config = dict(
    train_examples=22605,
    channel_attention='se',
    blocks_per_level=2,
    scale_shift_norm=True,
    upsampling='nearest_conv',
    init='xavier_uniform',
    learning_rate=0.0029,
    one_sided=False,
    max_steps=7000,
    decay_fraction=0.3,
    weight_decay=0.07,
)
Rows from block 6, named by matrix and row number. Each number is 128 + 24 x the weight over its row's rms, rounded and kept within 0 to 255. All counts start at 0. After the name is the row's rms in percent of the matrix's.
# short0: shortcut pointwise conv (model.decb.0.0.short.0.weight, 128x256x1x1, standardized in use), inputs 0-255
short0.49 053 [113 115 152 118  70 129 134 128 141 129 133 146 120 124 144 119 112 114 117 129  91 119 103  89 133 116 103 165 104 115 124 134 139 137 135 136 123  89 127 139 115 130 119  85 107 121 152 116 113 128  61 109 103 154 132 126 110 127 122 102  84 117 121 134 132 101 106  97  98 114 110 112 112 142 119 119 103 129 115 117 117 103 138 123 125 131 142 142 132 113 121 131 118  82 124 113 113 117 107 119 110 118 128 116 130 137 102 123 137 130 125 117  95 134 117 125 131 122 124 152 151 129  95 135 141 116 139 112 100 187 114 112 162 101  96 123 137 121 118 139 146  89 119  89 110  97 106  73  92 112 123 123 140 124 151 166 128 109 135 113 169 168  77 153  98 121 113 101 172 107 109 103 129  62 131 107  92 131 124 106 114 150 171 120 134 185 116 109 102 118 159 111 126  76  95  98 139 156 109  90 148 104 141  97 146 110 129 168 110 120 126 125 159 100 152 117 126  79 118 152 163 131 144 110 116 110 117 138 145 143 132 152  85 136 129 122 170 115 119  93 176  99 110 131 100  61 132 141 162  68 173 168  77  72 173  60]
short0.50 104 [116 135 117 140 126 106 119 141 122  99 138 141 105 129 151 127 134 120 132 140  96 118 116 144 135 114 160 102 126 115 103 135 139 103 114 114 125 121 119 130 126 101 121  98 128 119 120 137 114 130 119 116 128 175 125 128 148 131 139 119 144 123 109 122 121 111 144 140 144 139 124 135 124 137 119 121 132 100 137 127 129 139 165 126 146 114 144 134 127 115 129 119 134 152 158 131 102 126 106 117 145 134 130 134 125 135 134 120 126 137 131 131 120 119 107 114 107 119 125 120 110 113 143 170 122 174 107 118 132  57 151 115 156 117 130  74 158 124 143 126 134 176 151 152 109 104 115 164 178  96  89 117 114 138 117 140 136 101 126 106 136 177 139 118 178 115 181 160  92 106 149 125 185  81 104 138  96  98 132  77 123 127 178 145 152 157 193  58 161 151 132  70 103  78 124 122  94 167  80 125 147 138 185 165 138 108 129 161 135 149 139 129 150  67 128 136  93  85 158 125 140  83 133  92 139 107  89 150 133 106  63 118 123 158 148 150 196  84 115 127 106 148 135 132 146  90 143 152  89 149 174  96 114 103 119  96]
short0.51 086 [137 136 130 120 132 125 111 114 103 103 121 165 116 134 149 138 124 124 124 116 119 128 100 125 132 123  91 152 133 134 150 150 116 148 121 146 132 125 125 111 126 112 111 108 162 136 143 142 114 121 100 124 124 118 121 135 114 129 108 103  92 147 134 132 134 113 110 134 112 137 115 115 120 129 146 133 136 140 124 127 115 108 138 100 118 107 146 126 109 126 128 101 125 137 129 144 130 123 150 136 144 128 136 131 118 133 131 119 111 111 115 146 124 137 108 127 134 126 110 122 128 151 120 114 133 126 119 126 106 113 143  76 203  98 142 136 100 151 136  94  98 137 116 101 122  74  97  93 103 134 112  99 105  97 191 127 124  93 110 132 138 128  86 154 115 132  52  80 135 104 149 143  66 114  91 105 105 126 205 127 105 110 127 148 152 136 188 115 115  67  97 127 132 132 138 145 153 144  98 138  93 111 152 101 110  67 118 151 140 164 112 131 138  97 136 117 129 162 123 160 126 127  82 159 155 165 113 106 107  67 167 111 143 117  76  60 199 150 138 119 144 138 142 166  46 194  90 110 140  84 146 129 125 109 131 138]
short0.52 105 [120 126 137 122 125 109 109  98 123 114 107 132 125 127 159 124  88 146 144 116 124 130 128 100 136 135 107 145 158 129 125 127 139 135 119 110 133 120 134 139 153 126 138 142 125 136 148 139 153 126 113 138 132 117 132 140 141 133 138 108 156 112 119 155  94 126 130 151 139 101 120 131 145 119 133 125 142  74 140 109 144 115 116 141 112 100 117 102 124 123 144 127 117 135 120 141 142 134 121 138 113 129 133 142 117 156 152 129 125 120 116 162 126 138 130 133 145 119 148 108 107 112 140 128 129 114 173 133  97 145 121  82 141 112 141 143 150 120 128  81  97  86 128 128 142  80  66  76 116 149  85 125 154 125  82 179 143 147  88  98 109 120 113 144 181 170 124  97 115 108  75 171 137 138 204  84 151 111 148 145 103 126 157 123 132  65  91 102 118 161  95 105 116 152 143 194 127 137 111 151  97 153 128 119 144  69  78 112 143 109 149  84 119 153 109 133 114 105  94 189 131 101 125  87 133 124 117 124 125 102 157 166 158 190 141 143  79 168 122 193 155 128 153 132 104  73 100 124 165 130 161 159 144 141 112  99]
short0.53 087 [130 127 127 129 143 120 104 148 137 104 127  94 112 126 137 123 129 109 133 132 135 122 104 118 146 163 116 113 113 130 123 120 148 104 153 122 105 148 108 105  96 107 134 125 121 134 132 127 128 152  97 122 144 123 122 134 143 124 143 112 128 115 141 117 112 116 117 116 153 135 116 155 121 129 115 110 137 158 118 135 126 154 122 127 127 101 137 119 114 155 134 134 151 136 125 134 117 131 111 128 143 108 131 144 116 127 138 132 120 108 124 139 145 131 125 134 115 108 122 118 133 110 141 137 150 128 123 122 172 123 103  61 165 138  96 123 144  88 122 138 114 150 114 155 102  84 109 174 155  97 136 132 128 176 166 143 136 166 128  97 178 185 117 108 157 114 155 126 164 127 134 103  83 139 102 122 175 175  89 123 130 141  95 145 164 112 138 117  94 138 127 166 106 142 174  78 117 142 114 130 117 119  71 120 104  91 151  60 116 132 137  77 171 124 193 139 126 132 204 171 102 106  99  98 208 161 137  66 137 132 155 125 137 130 135 168 192 130 132 101 148 154 148 111 173  99 161 148  68  98  84 161 132 127 155 109]
short0.54 057 [150 163 120 129 112 126 141 104 125 111 111 146 146  92 128 122 119 155 116 130 132 152 115 114 132 135 119 131 154 109 128 107 116 135 147 132 143 124 150 149  94 117 151 103 133 162 111 159 124 129 125 108 114 133 112 134 136 141  99 114 102 118 111 127 101 113  98 117 123 153 119 124 145 109 169 156 111 138 112 146 126 123 154 129 145 115 118 127 117 139 131 148 151 151  99 116 132 150 123 123  86 103 159 146 153 122 105 113 133 129 120 156 149 117 152 150 112 128 114  86 122 143  75 109 136 122 133 107  95 133 149 116 151 118 147 207 114 116 124 150 162 145 124  82 139 153  75 117 105 170 118 131  57 123  82  96 103 114 116 131 112 147 127 164 109 118 104  74 104 142 140 116  99  77 142 110  94 146 164 155  91 128 102  95 111 134 178 155 163 134 143 119 133 125 151 115 129 147 138 127 128 117 121 119 108 116 125 108  42 159 159 130 126 102 134 147 122 151 117 180 128 146 115  87 153 103 102  91 103 132  92 117 117 103 141 102 109 202 132 126 126 117 110 138  82  94  66 113 178 140 139 171 141 149  40 102]
short0.55 103 [147 122 131 146 118 134 118 117 113 129 120 123 128 120 154 142 120 135 134 163 126 120 114 140 141 142  86 129 119 148 139 134 154 142 113 121 109 118 126 131 125  89 134 124 125 128 126 130 121 118 124 153 120 155 139 123 115 137 112 125 118 151 130 138 135 122 129 134 119 141 159 122 114 131 132 151 117 175 131 106 118 103 143 136 109 140 139 128 120 140 143 135 116 126 116 122 112 135 124 124 136 122 136 124 107 127 120 134 143 121 127 154 128 127 132 148 133 139 134 118 121 134 123 132 126 132 135 136  85  96 106 142 139 102 129 120 146 101 127 160 127  74 126 117 115 115 158 150 128 119 123 128 126 165 109 113 154 140  84  72 163 124 140 115 157  89  67  79 140 154 121 144 150 121  82 160 181 151  96 101 113 124 192 101 137 165 144 194 172 133 111  92 114 145 150  93 169 160  49 149 120 103 135 165 196  54 119  75 152 154 139 109 150  91 126 168 132 164  79 155 140 172 171 148 113 145  67 134 165 140 153 145 117 154 160  87 167 150 107 156 150 172  96 160 163 105 125 117 163 139 140 125  76 113  54 135]
short0.56 036 [160 140 139 113  78 119 122 115 143 107 113 152 156  94 125 124 104 154  97 151 135 145 106  99 129 169 106 140 145 115 141 125 114 168 133 148 164 170 181 120 122 126 180 132 156 181 109 170 126 163 133  96 145 158  85 130 170 145  91 118 120 124 140 119  82 108  91 127 125 132 128 169 156 103 156 162  84 144 156 153  86 102 146 126 148  84 134 140 137 170 133 141 148 158 122  85 154 158 106 151  69 115 161 175 170 116 132 111 181 115 134 157 129 151 152 141 159 168 100  86 139 142  54 116 159 124 119  76 118 137 139 142 152 130 111 134 133 120 150 143 136 153 153  98 169 141 138 126 102 181 130 126 114 173 115 139 154 155 129 158 138 177 109 139 136 141 134 152 104 128 144 138 141 124 104  94 122 166 119 135  99 141 137  93  95 154 125  92 107 145 144 131 109 167 145 140  98 129 121 124 146 100 137 126 135 112  82 137  87 160 132 144 106 114 136 118 129 109 140 128 128 123 117 166 146 128 133 132 107 161 114 148 122 141 152 135 144 140 148 112 131 122 112 117 109  96 155 120 115 149 122 138 156 152 106 122]
short0.57 124 [124 125 125 142 114 133 142 150 120 122 131 140 141 130 148 119 121 132 130 108 106 130 139 154 129 151 142 120 119 102 106 141 136 111 123 113 136  95 116 142 110 128 141 137 140 140 140 142 120 136  85 126 127 154 131 129 115 122 134  90 149 122 126 100 113 111 126 129 113 138 133 117 134 142 139 137 127 115 127 120 124 117 134 122 129 117 135 123 129 119 122 133 145 118 148 138 143 131 151 121 139 138 145 140 134 122 119 131 121 109 128 120 147 111 124 135 142 150 137 144 130 144 139 131 120 154 165 129 142 150 153 122 136 119  90  75 179  69 127  80 119 116 142 162 146 163 137 155 140  83  83 151 170 114 131 111 159 103 150 114 148  96 151 172 173 158 129 192  69 136 110 127 143 131 114  67 186 174  70 171 179 116 147 119 101 144 150 109 102 124 166 149 136  96 111  85 152 174 153 101 134  77 180 158 179  80 111 144 122 134 140 106 130 137 112 142  94  99 100 141 126 165 138 157 143  82 156 152 127  81 140  97 202 121 147 131 165 122  69 135 165 122 148 173  81  69 135  89 103 161 159 122  92 136 129 123]
short0.58 145 [125 136 138 122 126 126 121 117 138 152 111 124 118 132 130 124 120 135 124 131 108 134 120 103 137 158 107 110 156 146 137 130 128 125 144 156 109 128 115 125 110 166 134 131 146 137 117 129 128 121 130 114 120  89 124 123 115 131 140 111 127 129 142 134 122 118 119 111 136 124 143 132 141 124 128 145 114 116 124 126 122 110 138 132 141 135 136 126  98 149 136 123 120 119 108 140 127 150 125 127 110 133 145 125 138 116 122 105 122 132 120 138 116 141 138 117 127 124 128 121 138 132 127 151 123 118 124 132 230 139 107 136 168 105 108 109  73 129 100 140  71  77  45  95 124 154 149 116 128 128 161 152 142 109 118  76 156 104 155 144  82 159 147 106  97 137 140 149 116 115 126 172 123 182 130 153 130 145 104  75 108 187  50 158 138 182 105  73 150 121  98 133 121 168  99  87  98 148 133 148 107  92 160 106 156  85 103 164 137 133 122 103 142 164  91  89 127 161 178  83 133 103 117 167 119 157 157  96 134 108 139 109 109 160 141 115 146  81 103 138 106 194 134 175 112  72  92  92 113 144 177  91 116 131 130 124]
short0.59 062 [135 133 104 117 110 134 113 109 121  90 111 154 124 111 130 118 110 120 102 115 125 141 107 107 130 133 122 141 118 118 139 122 127 172 108 104 140 125 142  93 121 105 135 158 144 129 126 125 114 131 114  97 125 118 124 148 130 128 108 116 103 147 131 114 114  86  82 117 138 141 120 122 125 148 152 161 138 152 130 148 136 137 100 108 139  96 113 117 166 130 139 129 128 138 121 107 121 126 101 136 109 108 172 143 153 121 136 111 147 111 136 138 125 132 121 116 126 131  81  92  84 136  87  95 159  79 144 118 131 154 140 127 121 132 117  69  96 146 109 137 100 195 104 149 125 121  77 150  96 141 107  94 153 137 109 126 110 163 103 121  53  97 114 117 141 101 141  75 128 115 111 131 148 165 182  75 110 137 111 161 112  95 195 103 139 138  82 127  92 110 110 131 116 138 102  90 148 125 124 105 130  96 154 149 114 111 110  90 112  78 118 117  87 145 149 112  86 153 122  94 136 139 122 135 148 183  77 129  88 112  88 128 110 117  77 106  82 183 152 143 168 143 117 157  90 109 135 142 142 137 134 154 173 171 109 146]
short0.60 118 [132 115 130 123 109 141 104 131 144 118 116 126 122 117 157 141 100 136 115 109 126 131  86 110 148 158  88 133 126 133 134 126 135 147 115 117 132 117 151  75 129 121 154 139 139 133 172 160 128 138  99 126 131  90 106 115 130 158 124 113 160 102 137 141 114 151 100 126 130 104 105 158 159 125 140 126 101 111 108 134 127 127 118 110 122 100 127 122 114 145 116 121 144 119 127 140 165 132 143 139 110 127 124 132 130 137 147 127 124 110 128 152 144 124 138 141 145 136 115 127 111 152 132 108 139 132 146 103 147 116 121 125 116  71 141 139 182 111 112 156 126 114 118 137 136 117 123 161 134 150 106 130 135  78 170 156  94 101 149 114 156 119 116 116 156 154 106  92 161 129 132 151 119  98 165 155 177 192 130 176 131 129 115 100  89 175 105 136  92 223  70 157  76 146 114 128 161 113 129 134 158 125 119  89 132 124 100 186  98 106 145  98 143 120 154 149 119 154 100 180 116 172 124  93 146 183 146 144 132 136 100  61  90 156 154 149 116  63 124 112  48  98  91 104 109 109 128 136 106 107 123 124 137 149 122 138]
short0.61 121 [127 148 138 134 123 153 138 105 134 133 114 135 122 129 114 144 111 137 126 113 137 130 128 110 131 106 154 118 131 131 166 133 109 128 148 139 130 125 106 118 127 127 102 110 126 142 135 125 126 123  94 117 134 101 128 124 142 143 128 108 126 124 138 149 143 131 108 121 113 128 150 126 140 122 135 130 131  79 117 131 105 108 113 134 139 124 123 134 135 119 136 128 105 131 125 139 115 142 133 132 108 123 122 148 137 124 129 121 131 128 103 165 136 146 124 129 109 125 108 121 128 113 127 142 129 119 133 150  85  98 112  87 100  60 106  68  71 153 114 156 136 133 117 110 127 139  28 119  94 144  74 124 166 162 133  83  96 154 155  77 166 179 135 116 127 155 156 153 123  87 109 109 138 100 148 128 139 142 138 123 151 179 122 111 139 118 183 119  70 115 132 168  88 113 138 122 154  77 137 152  73 141 149 121 130 159 128 141  89 149 123 176 129 172 119 122 142 106 168 139  75 159 160 136 133  96 177  57 112 165 146 119 121 137 177 207 136 105 180 136 109 159 136 120 130 128 139  90 124 151  86 105  89 111  89 137]
short0.62 143 [133 135 134 134 101 137 152 135 132 116 142 143 146 126 148 134 122 127 108 119 121 115 114 111 131 143 126 110 138 104 127 150 118 116  98 117 148 117 136 111 101 131 148 124 127 127 149 137 120 139 119 116 123 127 121 133 132 132 117 127 108 137 136 133 141 121 109 115 123 139 110 129 106 131 137 134 113 151 127 157 121 123 118 136 158 105 129 117 128 115 132 120 118 130 114 110 132 121 136 124 103 124 134 135 141 111 143 111 149 109 159 126 142 119 139 153 122 144 132 120 145 155 109 127 130 122 129 104  95 129 121 136 115 155 188 149 106 128  90  78 126 160  46 121 131 125 186 139  91 122 161 159  83 192 138 191 106 109  81 104 140 109 105 117 101 146 161 132  77  74 140 120 182 147  58 113 149  73  77 152 145 152 132 176 134 161 166 143 176 193 133 192 113 151 188 132 106 111  84 161 127 106 116 144  25 106 107 103 134 155 128 147 169  89 160 100 139 123 109 136 119 113 104 126 128  98 124 156 132 118 164 113 162 131 159 117 141 121 126 112 151 118 139 117 108  98 103 120 114 142 158 173  86 143 158 129]
short0.63 113 [156 155 113 129 130 134 109 134 119 128 118 136 123 103 156 119 117 132 112 150  95 127 119 122 126 103 136 135 151 135 134 133 123 121 119 133 143 131 127 130 121 126 147 113 142 125 117 146 116 146 121 120 122 138 128 123 147 140 118 116 129 109 118 139 115 122 117 154 115 123 127 133 120 123 142 141 115 133 115 136 106 139 137 119 120 115 127 127  96 100 135 138 132 133 102 138 126 117 126  97 122 134 143 134 126 144 125 134 143 125 152 117 129 120 126 117 120 123 102 117 128 114 118 130 149 113 113 123 140 147 142 106 140 132 150 157 114 148  92 110 156  92  95 146 131  77  55 130 147  94 115 137 143  55 100 118 105  69  92  92 152 173 151 156 139  93 101 113 154 157 119 121  72 128 171 110 126  86 138 117 157 152 161 119 169 143 146 156 133 138 120  55  98  80  62 145 177 159 130 104 156  93 148 101 160  87 132 159 130  61  82 104 137 137 174 117  86 138 112 156  99 115 178 162 151 141  86 131 135 135  72 112 160 114 124 159  56 149 134 119 100 103  51 124 151 162 112 130 127 135 136 105 160 136 115 213]
short0.64 039 [115 110 111 106 134 119 117 129 164 106 103 108  99 102 118 100 124 142 111 151 155 115 148 113 132 107 106 126 117 113 117 143 112 147 113  86  77 142 123  87 139 138 121 133 103 130 135 133  98 111 109 105 117 123 103 136 140 112 117 149 125 120 121 100 111 144 132 146 110 133 155 158 156 113 117 109 151 160 172 133 133 136 116 134 113 118 146  94 121 123 131 134 120 121 105 120 126  96 138 130 153 112  82 130 140  98  99  69 153 130 161 145 148 120 126  90 125 128  75 136 139 125 133 142 142 131 130 119  67 122 118 105 165 119  70 131 147 137 116 142 144 111 144 152 149  79 106 129 116 117 128  99 125 108 113  90  95 103 150 111 149 120 146 100 127 162 126 154 180 158 120 138 140 104 166 122 145 141 143 141 110 136 152 128 118 151  95  75 162 135  73 118  92  72 153 117 113 142 163 177  75 163 121 133  98 145 126 130 126  71 157 138 133 134 166 106  98 104 104 176 152  58 106 107 175 103 133  90 120 105 109 160 158 143 121 154 165 118 136 111 143 143 141  96 146  81 115 147 149  67 126 136  72 156 105 110]
short0.65 123 [117 105 149 129 136 144 132 132 129 108 130 121 138 132 129 107 113 140 121 116 138 135 132 114 122 145 145 129 130 143 141 105 136 145 106 141 143 162 159  83 142 103 129 166 128 131 130 144 123 125  94 114 118 125 112 131 138 127 124 149 109 137 135 138 138 127 139 119 130 123 155 134 148 126 159 153 142 126 123 130 139 138 112 101 131 129 125 114 138 140 117 169 108 127 124 135 128 113 150 127 128 110 130 125 141 134 123 119 117 132  96 125 110 121 129 125 135 135 141 108 112 145 111 110 128 105 117 123 136 114 138 120  84 122 115 183  61  95 109 112 140 117 100 168 120 162 164 128  80 131  67  80 161 141 104  90  89 127 163 175 157 138 116 107 101 102  91 165 195 140 165 154  83 107 107 127  98  98 165 114 121  87 157 109 131 186 109 154 157 139 125 133 127 125  89 114  97  97  62 127 104 147 136 101 143 154 140  79 160 102 143 151 112  87 154 155 154 187 106 123 165 127 102 103 131 114 112  74 104 165 141 143 109 111 107  33  90  95 149 160  93 189 125 148 161 138  99 130 117 172 160 105 141 156 146 136]
short0.66 034 [144 123 121  96 106 134  90 141 134 105 123 137 119 115 138 117 128 146 118 150 134 130 119 126 152 133 114 137 178 135 143 137 122 136 117 125 143 126 164 119 136 115 134 137 146 131 117 150 110 164 123 107 134 142  71 125 140 157 110 128 148 129 126 132 108 149 123 138 158 133 176 183 189 118 158 150 136 132 133 159 152 115 143 120 176 126 155 136 112 147 133 156 146 165 100 129 142 127 126 142 119 132 127 141 137 128 117 110 162 137 131 137 139 132 146 132 115 110  97 133 133 128 127 112 140 144 138 100  81 137 103 156 154 126 107 117 122 139 125 158  98 131 129 183 178 153 100 140 155 111 136 121 121  73 133  57  95  99 145 155 145 119 159 123 181 112 146 110 170 168 135 106 139 114 150 104 138 165  83 118 129 118 128 131 128 141 146  87 126 138  91 157 131 131  96 128 122 118 146 181 154 184 135 158  90 126 134 119  61  78 153 125 144 129 128 151  92 139 123 177 139  39 104 111 152 120 116 108 119 111 130 166 120 116 153 127 139 144 117 195 133 139 156 139 161 103 135 155 129 104 144 166  88 208 113 105]
short0.67 086 [114 122 108 138 152 138 115  94 131 128 146 123 128 123 178 137 164 134 132 133 139 117 130 139 124 154 111 121 140 112 151 151 144 105 154 112 128 138 113 158 127 143 120 114 152 115 148 124 118 126 128 146 123 123 126 140 141 130 154 139 149 131 120 119 106 151 154 150 139 133 153 129 121 113 152 127 141 141 119 125 153 137 113 153 121 125 136 114 131 113 128 122 114 131  89 148 138 106 162 113 142 136 124 143 127 142 106 117 135 135 137 127 143 118 127 122 135 128 113 150 147 112 155 141 133 118 148 131 159 122 220 105 110 141  87 153 147 113 123 181 103 151 139 188 117 143 181 158 126 118 150 136 108 128 125 100 171 126  86 152 112 126 100 134 104 130 138 166  85 125  83 136 166 115 131 135 136 101 158 122 133 175  87 142 101 137 134 123 157 136 101 127  78  98 115 124 143 158 167 191 124 126 111 186  60 173 137 109 103 111 109 142 129 122 115  98 107  79 109 124  90  47 120 123 166 137 193 135 106 114 138 104 159 142 171 119  55 113 102 123 122 159  80 113 179 150 110 104 175  85 109 174 119 155 103 110]
short0.68 065 [124 140 128 148 151 164 144 163 151 149 124 118 139 139 159 119 129 114 114 128 165 118 136 144 130 130 128 144 144 152 132 119 157 148 163 125 118 156 133 132 142 133 126 144 123 128 138 118 122 145 104 184 143 138 135 142 126 123 103 125 173 159 138 132 125 125 115 149 148 135 136 146 160 110 141 124 150 143 140 118 143 133 116 140 127 122 151 123 125 151 130 147 123 119 118 165 146 115 148 136 150 119 124 131 148 114 152 130 130 130 146 142 129 160 116 120 125 124 151 156 123 140 136 107 130 152 162 161 120 138 148 111  94 125  98 133 126 110  98 151  83 123 135 112 123 139 137 127 137 114 122 144  81 162  96 103 117 137 127 127 191 143 164 103 116 121  93 144 136 168 157 142  92 118 172 154 163 136 165 139 158 133 140 191 174 152  98 168 233 150  87 141 114 147 129 158 115 163 113 162 104 163 107 184 105 197 142 174 122 150 110 178 164 138 169  68 133 104  80 127 147 117 156  94 162 116 163 110 130  98 105 113 145 109 153 165  90 132 130 168 113 196 149 132  82 106  93 137 124 107 138 161 135 147 142 108]
short0.69 080 [134 117 158 109 121 107 147  84 137 101 130 106 131 129 118 120 137 156 120 133 148 146 128 115 146 131 105 148 140 133 103 131 115 153 120 134 137 148 134 135 129 119 125 149 130 135 118 133 140 148 137 119 116 127 101 126 133 141 108 142 125 113 157 143 118 140 122 123 128 106 126 143 133 108 134 141 111  90 146 141 117 120 111 107 142 112 154 134 148 132 141 136 134 124  92 131 131 139 106 130 115 107 117 139 119 119 139 120 119 125  99 139 116 147 161 131 131 119 129 117 106 133 115  99 140 109 111 105  96 140 105 117 157 132 152 173  74 102 132 147  99 130  94 118 159  93 118  87  90 183 142 148 147 164 121 103 130  93 130  69 104 108  97 133 105 127  88 105 136 120 152 138 110 122  97  60  94 102 134 146 106 183 134 138 142 145 144  92  80 147  58 120 146 149 159  54 127 153  62 107 166 126 102 130 107  95 143 165 125 137 218 114  94 131 145  98  89 122 144 113 136 138 103 137 175 121 114 153 124 148  84 168 189 167 145  87 123 155 151 144 142 206 126 168 142 155 130 111 162 106 151 166 133 164  96 117]
short0.70 073 [132 123 132 143 134 139 122 128 136 105 106 130 122 118 107 143 135 165 113 157 138 154 114 119 152 105 130 147 138 132 154 127 126 112 131 117 147 125 119 154 121 113 122 124 146 136 135 123 145 146 116 136 125 134 132 139 158 150 132  83 121 103 128 123  98  89 131 111 132 136 149 145 150 135 147 112 130 126 130 141 142 132 107  97 146 122 148 120 106 124 125 139 140 147 124 137 128 122 141 144 133 149 149 139 124 119 149 115 193 145 151 130 113 131 150 132 150 142  97 115 142 132 137 145 142 130 129 113 100 159 171 111 155 118 131 133 148 152 115 142 140 117 115 136 143 113  86 133 143 144 133 132  89 102 110  88 134 107 134 120 169 157 124 134 134 145 107  73 157 161 123 101 133 100 111  62 152 132 125  99 167 125 122 155 128 135 203  75  63 120 100 128 137 134 162  78 120 153 150 167 139 109 117 124 105 161  83 124  43  64 102 142 160  99  68 160  87 159 133 186  82  82 112 101 164  66  63 107 136 140 101 104 145 137 148 171 100 136 133 126 128 150 115 107 147 146 148 102 158 133 161 184 140 142  82  99]
short0.71 204 [124 141 147 121 118  99 150 126 134 134 153 142 145 126 127 142 139 136 133 124 125 133 146 111 126  93 166 124 135 135 128 138 129 147 145 136 125 127 129 173 133  97 115 123 130 121 134 143 146 149 117 130 123 148 138 117 126 123 133 121 122 153 108 147 128 117 116 129 140 131 162 128 139 122 127 133 129 131 131 151 127 134 129 116 124 136 129 114 123 113 136 137 125 123 134 107 140 129 111 128 132 140 141 132 135 121 146 132 142 132 149 148 136 129 129 114 133 111 113 109 123 118 120 148 120  95 150 131 119  78 136 158 107  99 108  73 148 132 155 112 150 150  87 125 110 140  79 112 139  96 200 119 165 163 140 125  82  98 150 121 132 146  87 111 145 116 111 117 122 167 113 131 157 149  81 109 190 144 121 118 100 107 196 189  95  73  92 154 120 147  88 188 121 122 160 118  96  92 194 140 117 159 110 161 118 104  97 190 107  95  71 164 106 108  97 148 133  68  73 166  90 146  75 111 141 135  75 120 137 116 139 125 165  83 119 133 169 115 106 109 186 121 138 129 116 111 125 184 118  84  97 120 112 154  87  93]
short0.72 162 [135 121 124 106 120 124 106 100 146 122 136 109 120 140 141 130 128 132 106 129 113 124 149 128 129 110  84 144 114 131 120 137 109 139 119 124 123 140 118 141 150  97 121 119 132 121 120 125 127 145 135 127 139 111 118 126 131 127 131 117 136 128 121 104 118 154 145 155 150 118 137 124 143 133 134 135 134 135 142 130 139 133 156 135 129 152 143 121 111 119 128 123 133 133 111 114 132 121 109 123 115 116 128 113 129 122 137 114 133 133 138 123 145 128 139 116 117 120 110 143 115 112 144 125 132 107 109 124  94 142 168 136  70 122 115  57 120 136 107 123 135  91 119 116 128 131 138 160 119 122  94  91 178 121 145 110 131 141 187 150 179  79 135 120 200 129 156 122 158 214 101 110  94 111 107  78 129 179 106 138 130 159  53 131 124 169 151 125 155  83  56 102 130  97  83 107 117 131 121 135 137 169 124 169 133 153  98 157 101  57 120 127 142 152 151 111  89 124 125 174 146 140 121 138  91 170 127 133  69 110  95  76 148 148 129 135 101  84 100 167 143 148 191 160 124 186  88 122 141  95 105 120  84 128  88 172]
short0.73 033 [139 122 137 106 171 118  70 138 126  99 110 135 120 116 155 111 122 132 120 159 137 114 138 125 141 158 116 132 130 122 130 109 109 166 112 105 119 146 131 145 148 130 119 126 131 126 128 133 123 124 117 131 135 125 106 159 126 131 134 129 116 129 142 110 115 140 132 154 157 148 160 133 176 117 162 121 156 146 147 144 171 160 152 143 149 124 174 113 108 127 114 130 133 155 120 122 132 119 115 149 155  87 111 139 140 120 125  96 142 142 148 117 127  99 127 105 113 104 105 152 110 142 114 125 123 112 158 163  68 133 109 128 143 125  93 108 132 133 130 152 109 151 129 178 154 120 104 124 128  67 131 118 117 100 117  77  99  94 151 137 134  89 150 103 169 136 154 145 163 161 122 126 129 104 184  89 129 155 149 121 138 124 129 132  98 150 122  94 138 137  88 131 138 110 106 116 145 128 157 199 118 175  89 161  97 123 131 115  83  78 154 135 146 150  96 170  81 134 109 130 127  44  95 113 130  80 117 105  90 135 119 174 140 129 147 145 149 172 112 182 123 132 162 127 154 116 125 155 138  88 109 158  87 215 129 106]
short0.74 170 [122 132 125 141 127 139 127 118 124 117 139 124 125 139 149 138 120 131 115 166 137 152 147 127 131 142 164 136 112 130 120 124 123 153 106 126 138 154 137 138 127 126 113 118 127 140 132 126 139 124 123 127 129 166 109 149 118 131 131 144 113 153 127 120 124 135 132 101 119 117 134 121 130 125 124 112 132 183 137 125 126 115 118 149 143 129 112 115 141  92 122 159 128 129 142 140 159 100 119 119 129 126 118 138 138 119 124 142 111 129 138 137 136 123 126 134 129 117 120  90  97 127 108 167 146 121 119 124  61 123 118 174 148 127 117 144  96 169 104  78 161  91 119 128 133  90 145 142 121 108 126 145 159 180 143 107 148 184  99 117 147 156 116  72 128 110  76 130  84 172 154 116 217 120  86  99 109 128 175 148 113 161  93  96 132 101 136 113 148 107 111 131 134 154 112 158 157 154  67 173 170 131 111 163 148 198 146  94 118  49 147 139 148 131 163 128 133 181  92 107 130 104 124  80  95  95 182 111 101 122  86 145 117 134 108 105  92 141 164 105 141  84 180 111 136  98 138 150  80 129 146  96 159 121 128 104]
short0.75 068 [135 130 113 122 121 167 110  92 116 136 104 134 121  92 175 126 113 130 101 125 156 148  81  94 136 181  81 119 119 130 126 111 110 118 134 127 168 150 158 109 114 101 172 157 141 158 122 150 102 125 128 124 134 138 115 127 158 143 131 116 120 126 120 122  88 142 129 130 120 127 129 138 142 125 123 142 135 116 115 138 135 152 107 119 152 112 146 122 134 153 135  92 147 154 132 117 112 136 150 141 116  90 144 166 134 129 145 131 151 106 163 168 153 145 143 138 116 132 126 109 105 132  82 108 131 131 123 108 111 116 106 124 179 159 111 115 133  63 131 101 102 100  99 113 153 156 120 164 114 173 166 117 123 186 109 142  75  85 130 103 161 163  94 131 123 158 184 110 147 130 114 123 146 138 134 119 146 174  84 141 148 163 102 114 143 135 101  74 114 147  88 163  62 129 100 146 108 116  70 115 124 144 144  93 130 119 140 121 158 127 112 143 117 107 158 125 130 121 105 149 104 139 136 104 166 158  94  98 154  87 147 125 118 121  88 170  70  90 132 132 129 129 117 167 154 163  83 128 156 150 127 100 182 123 126 105]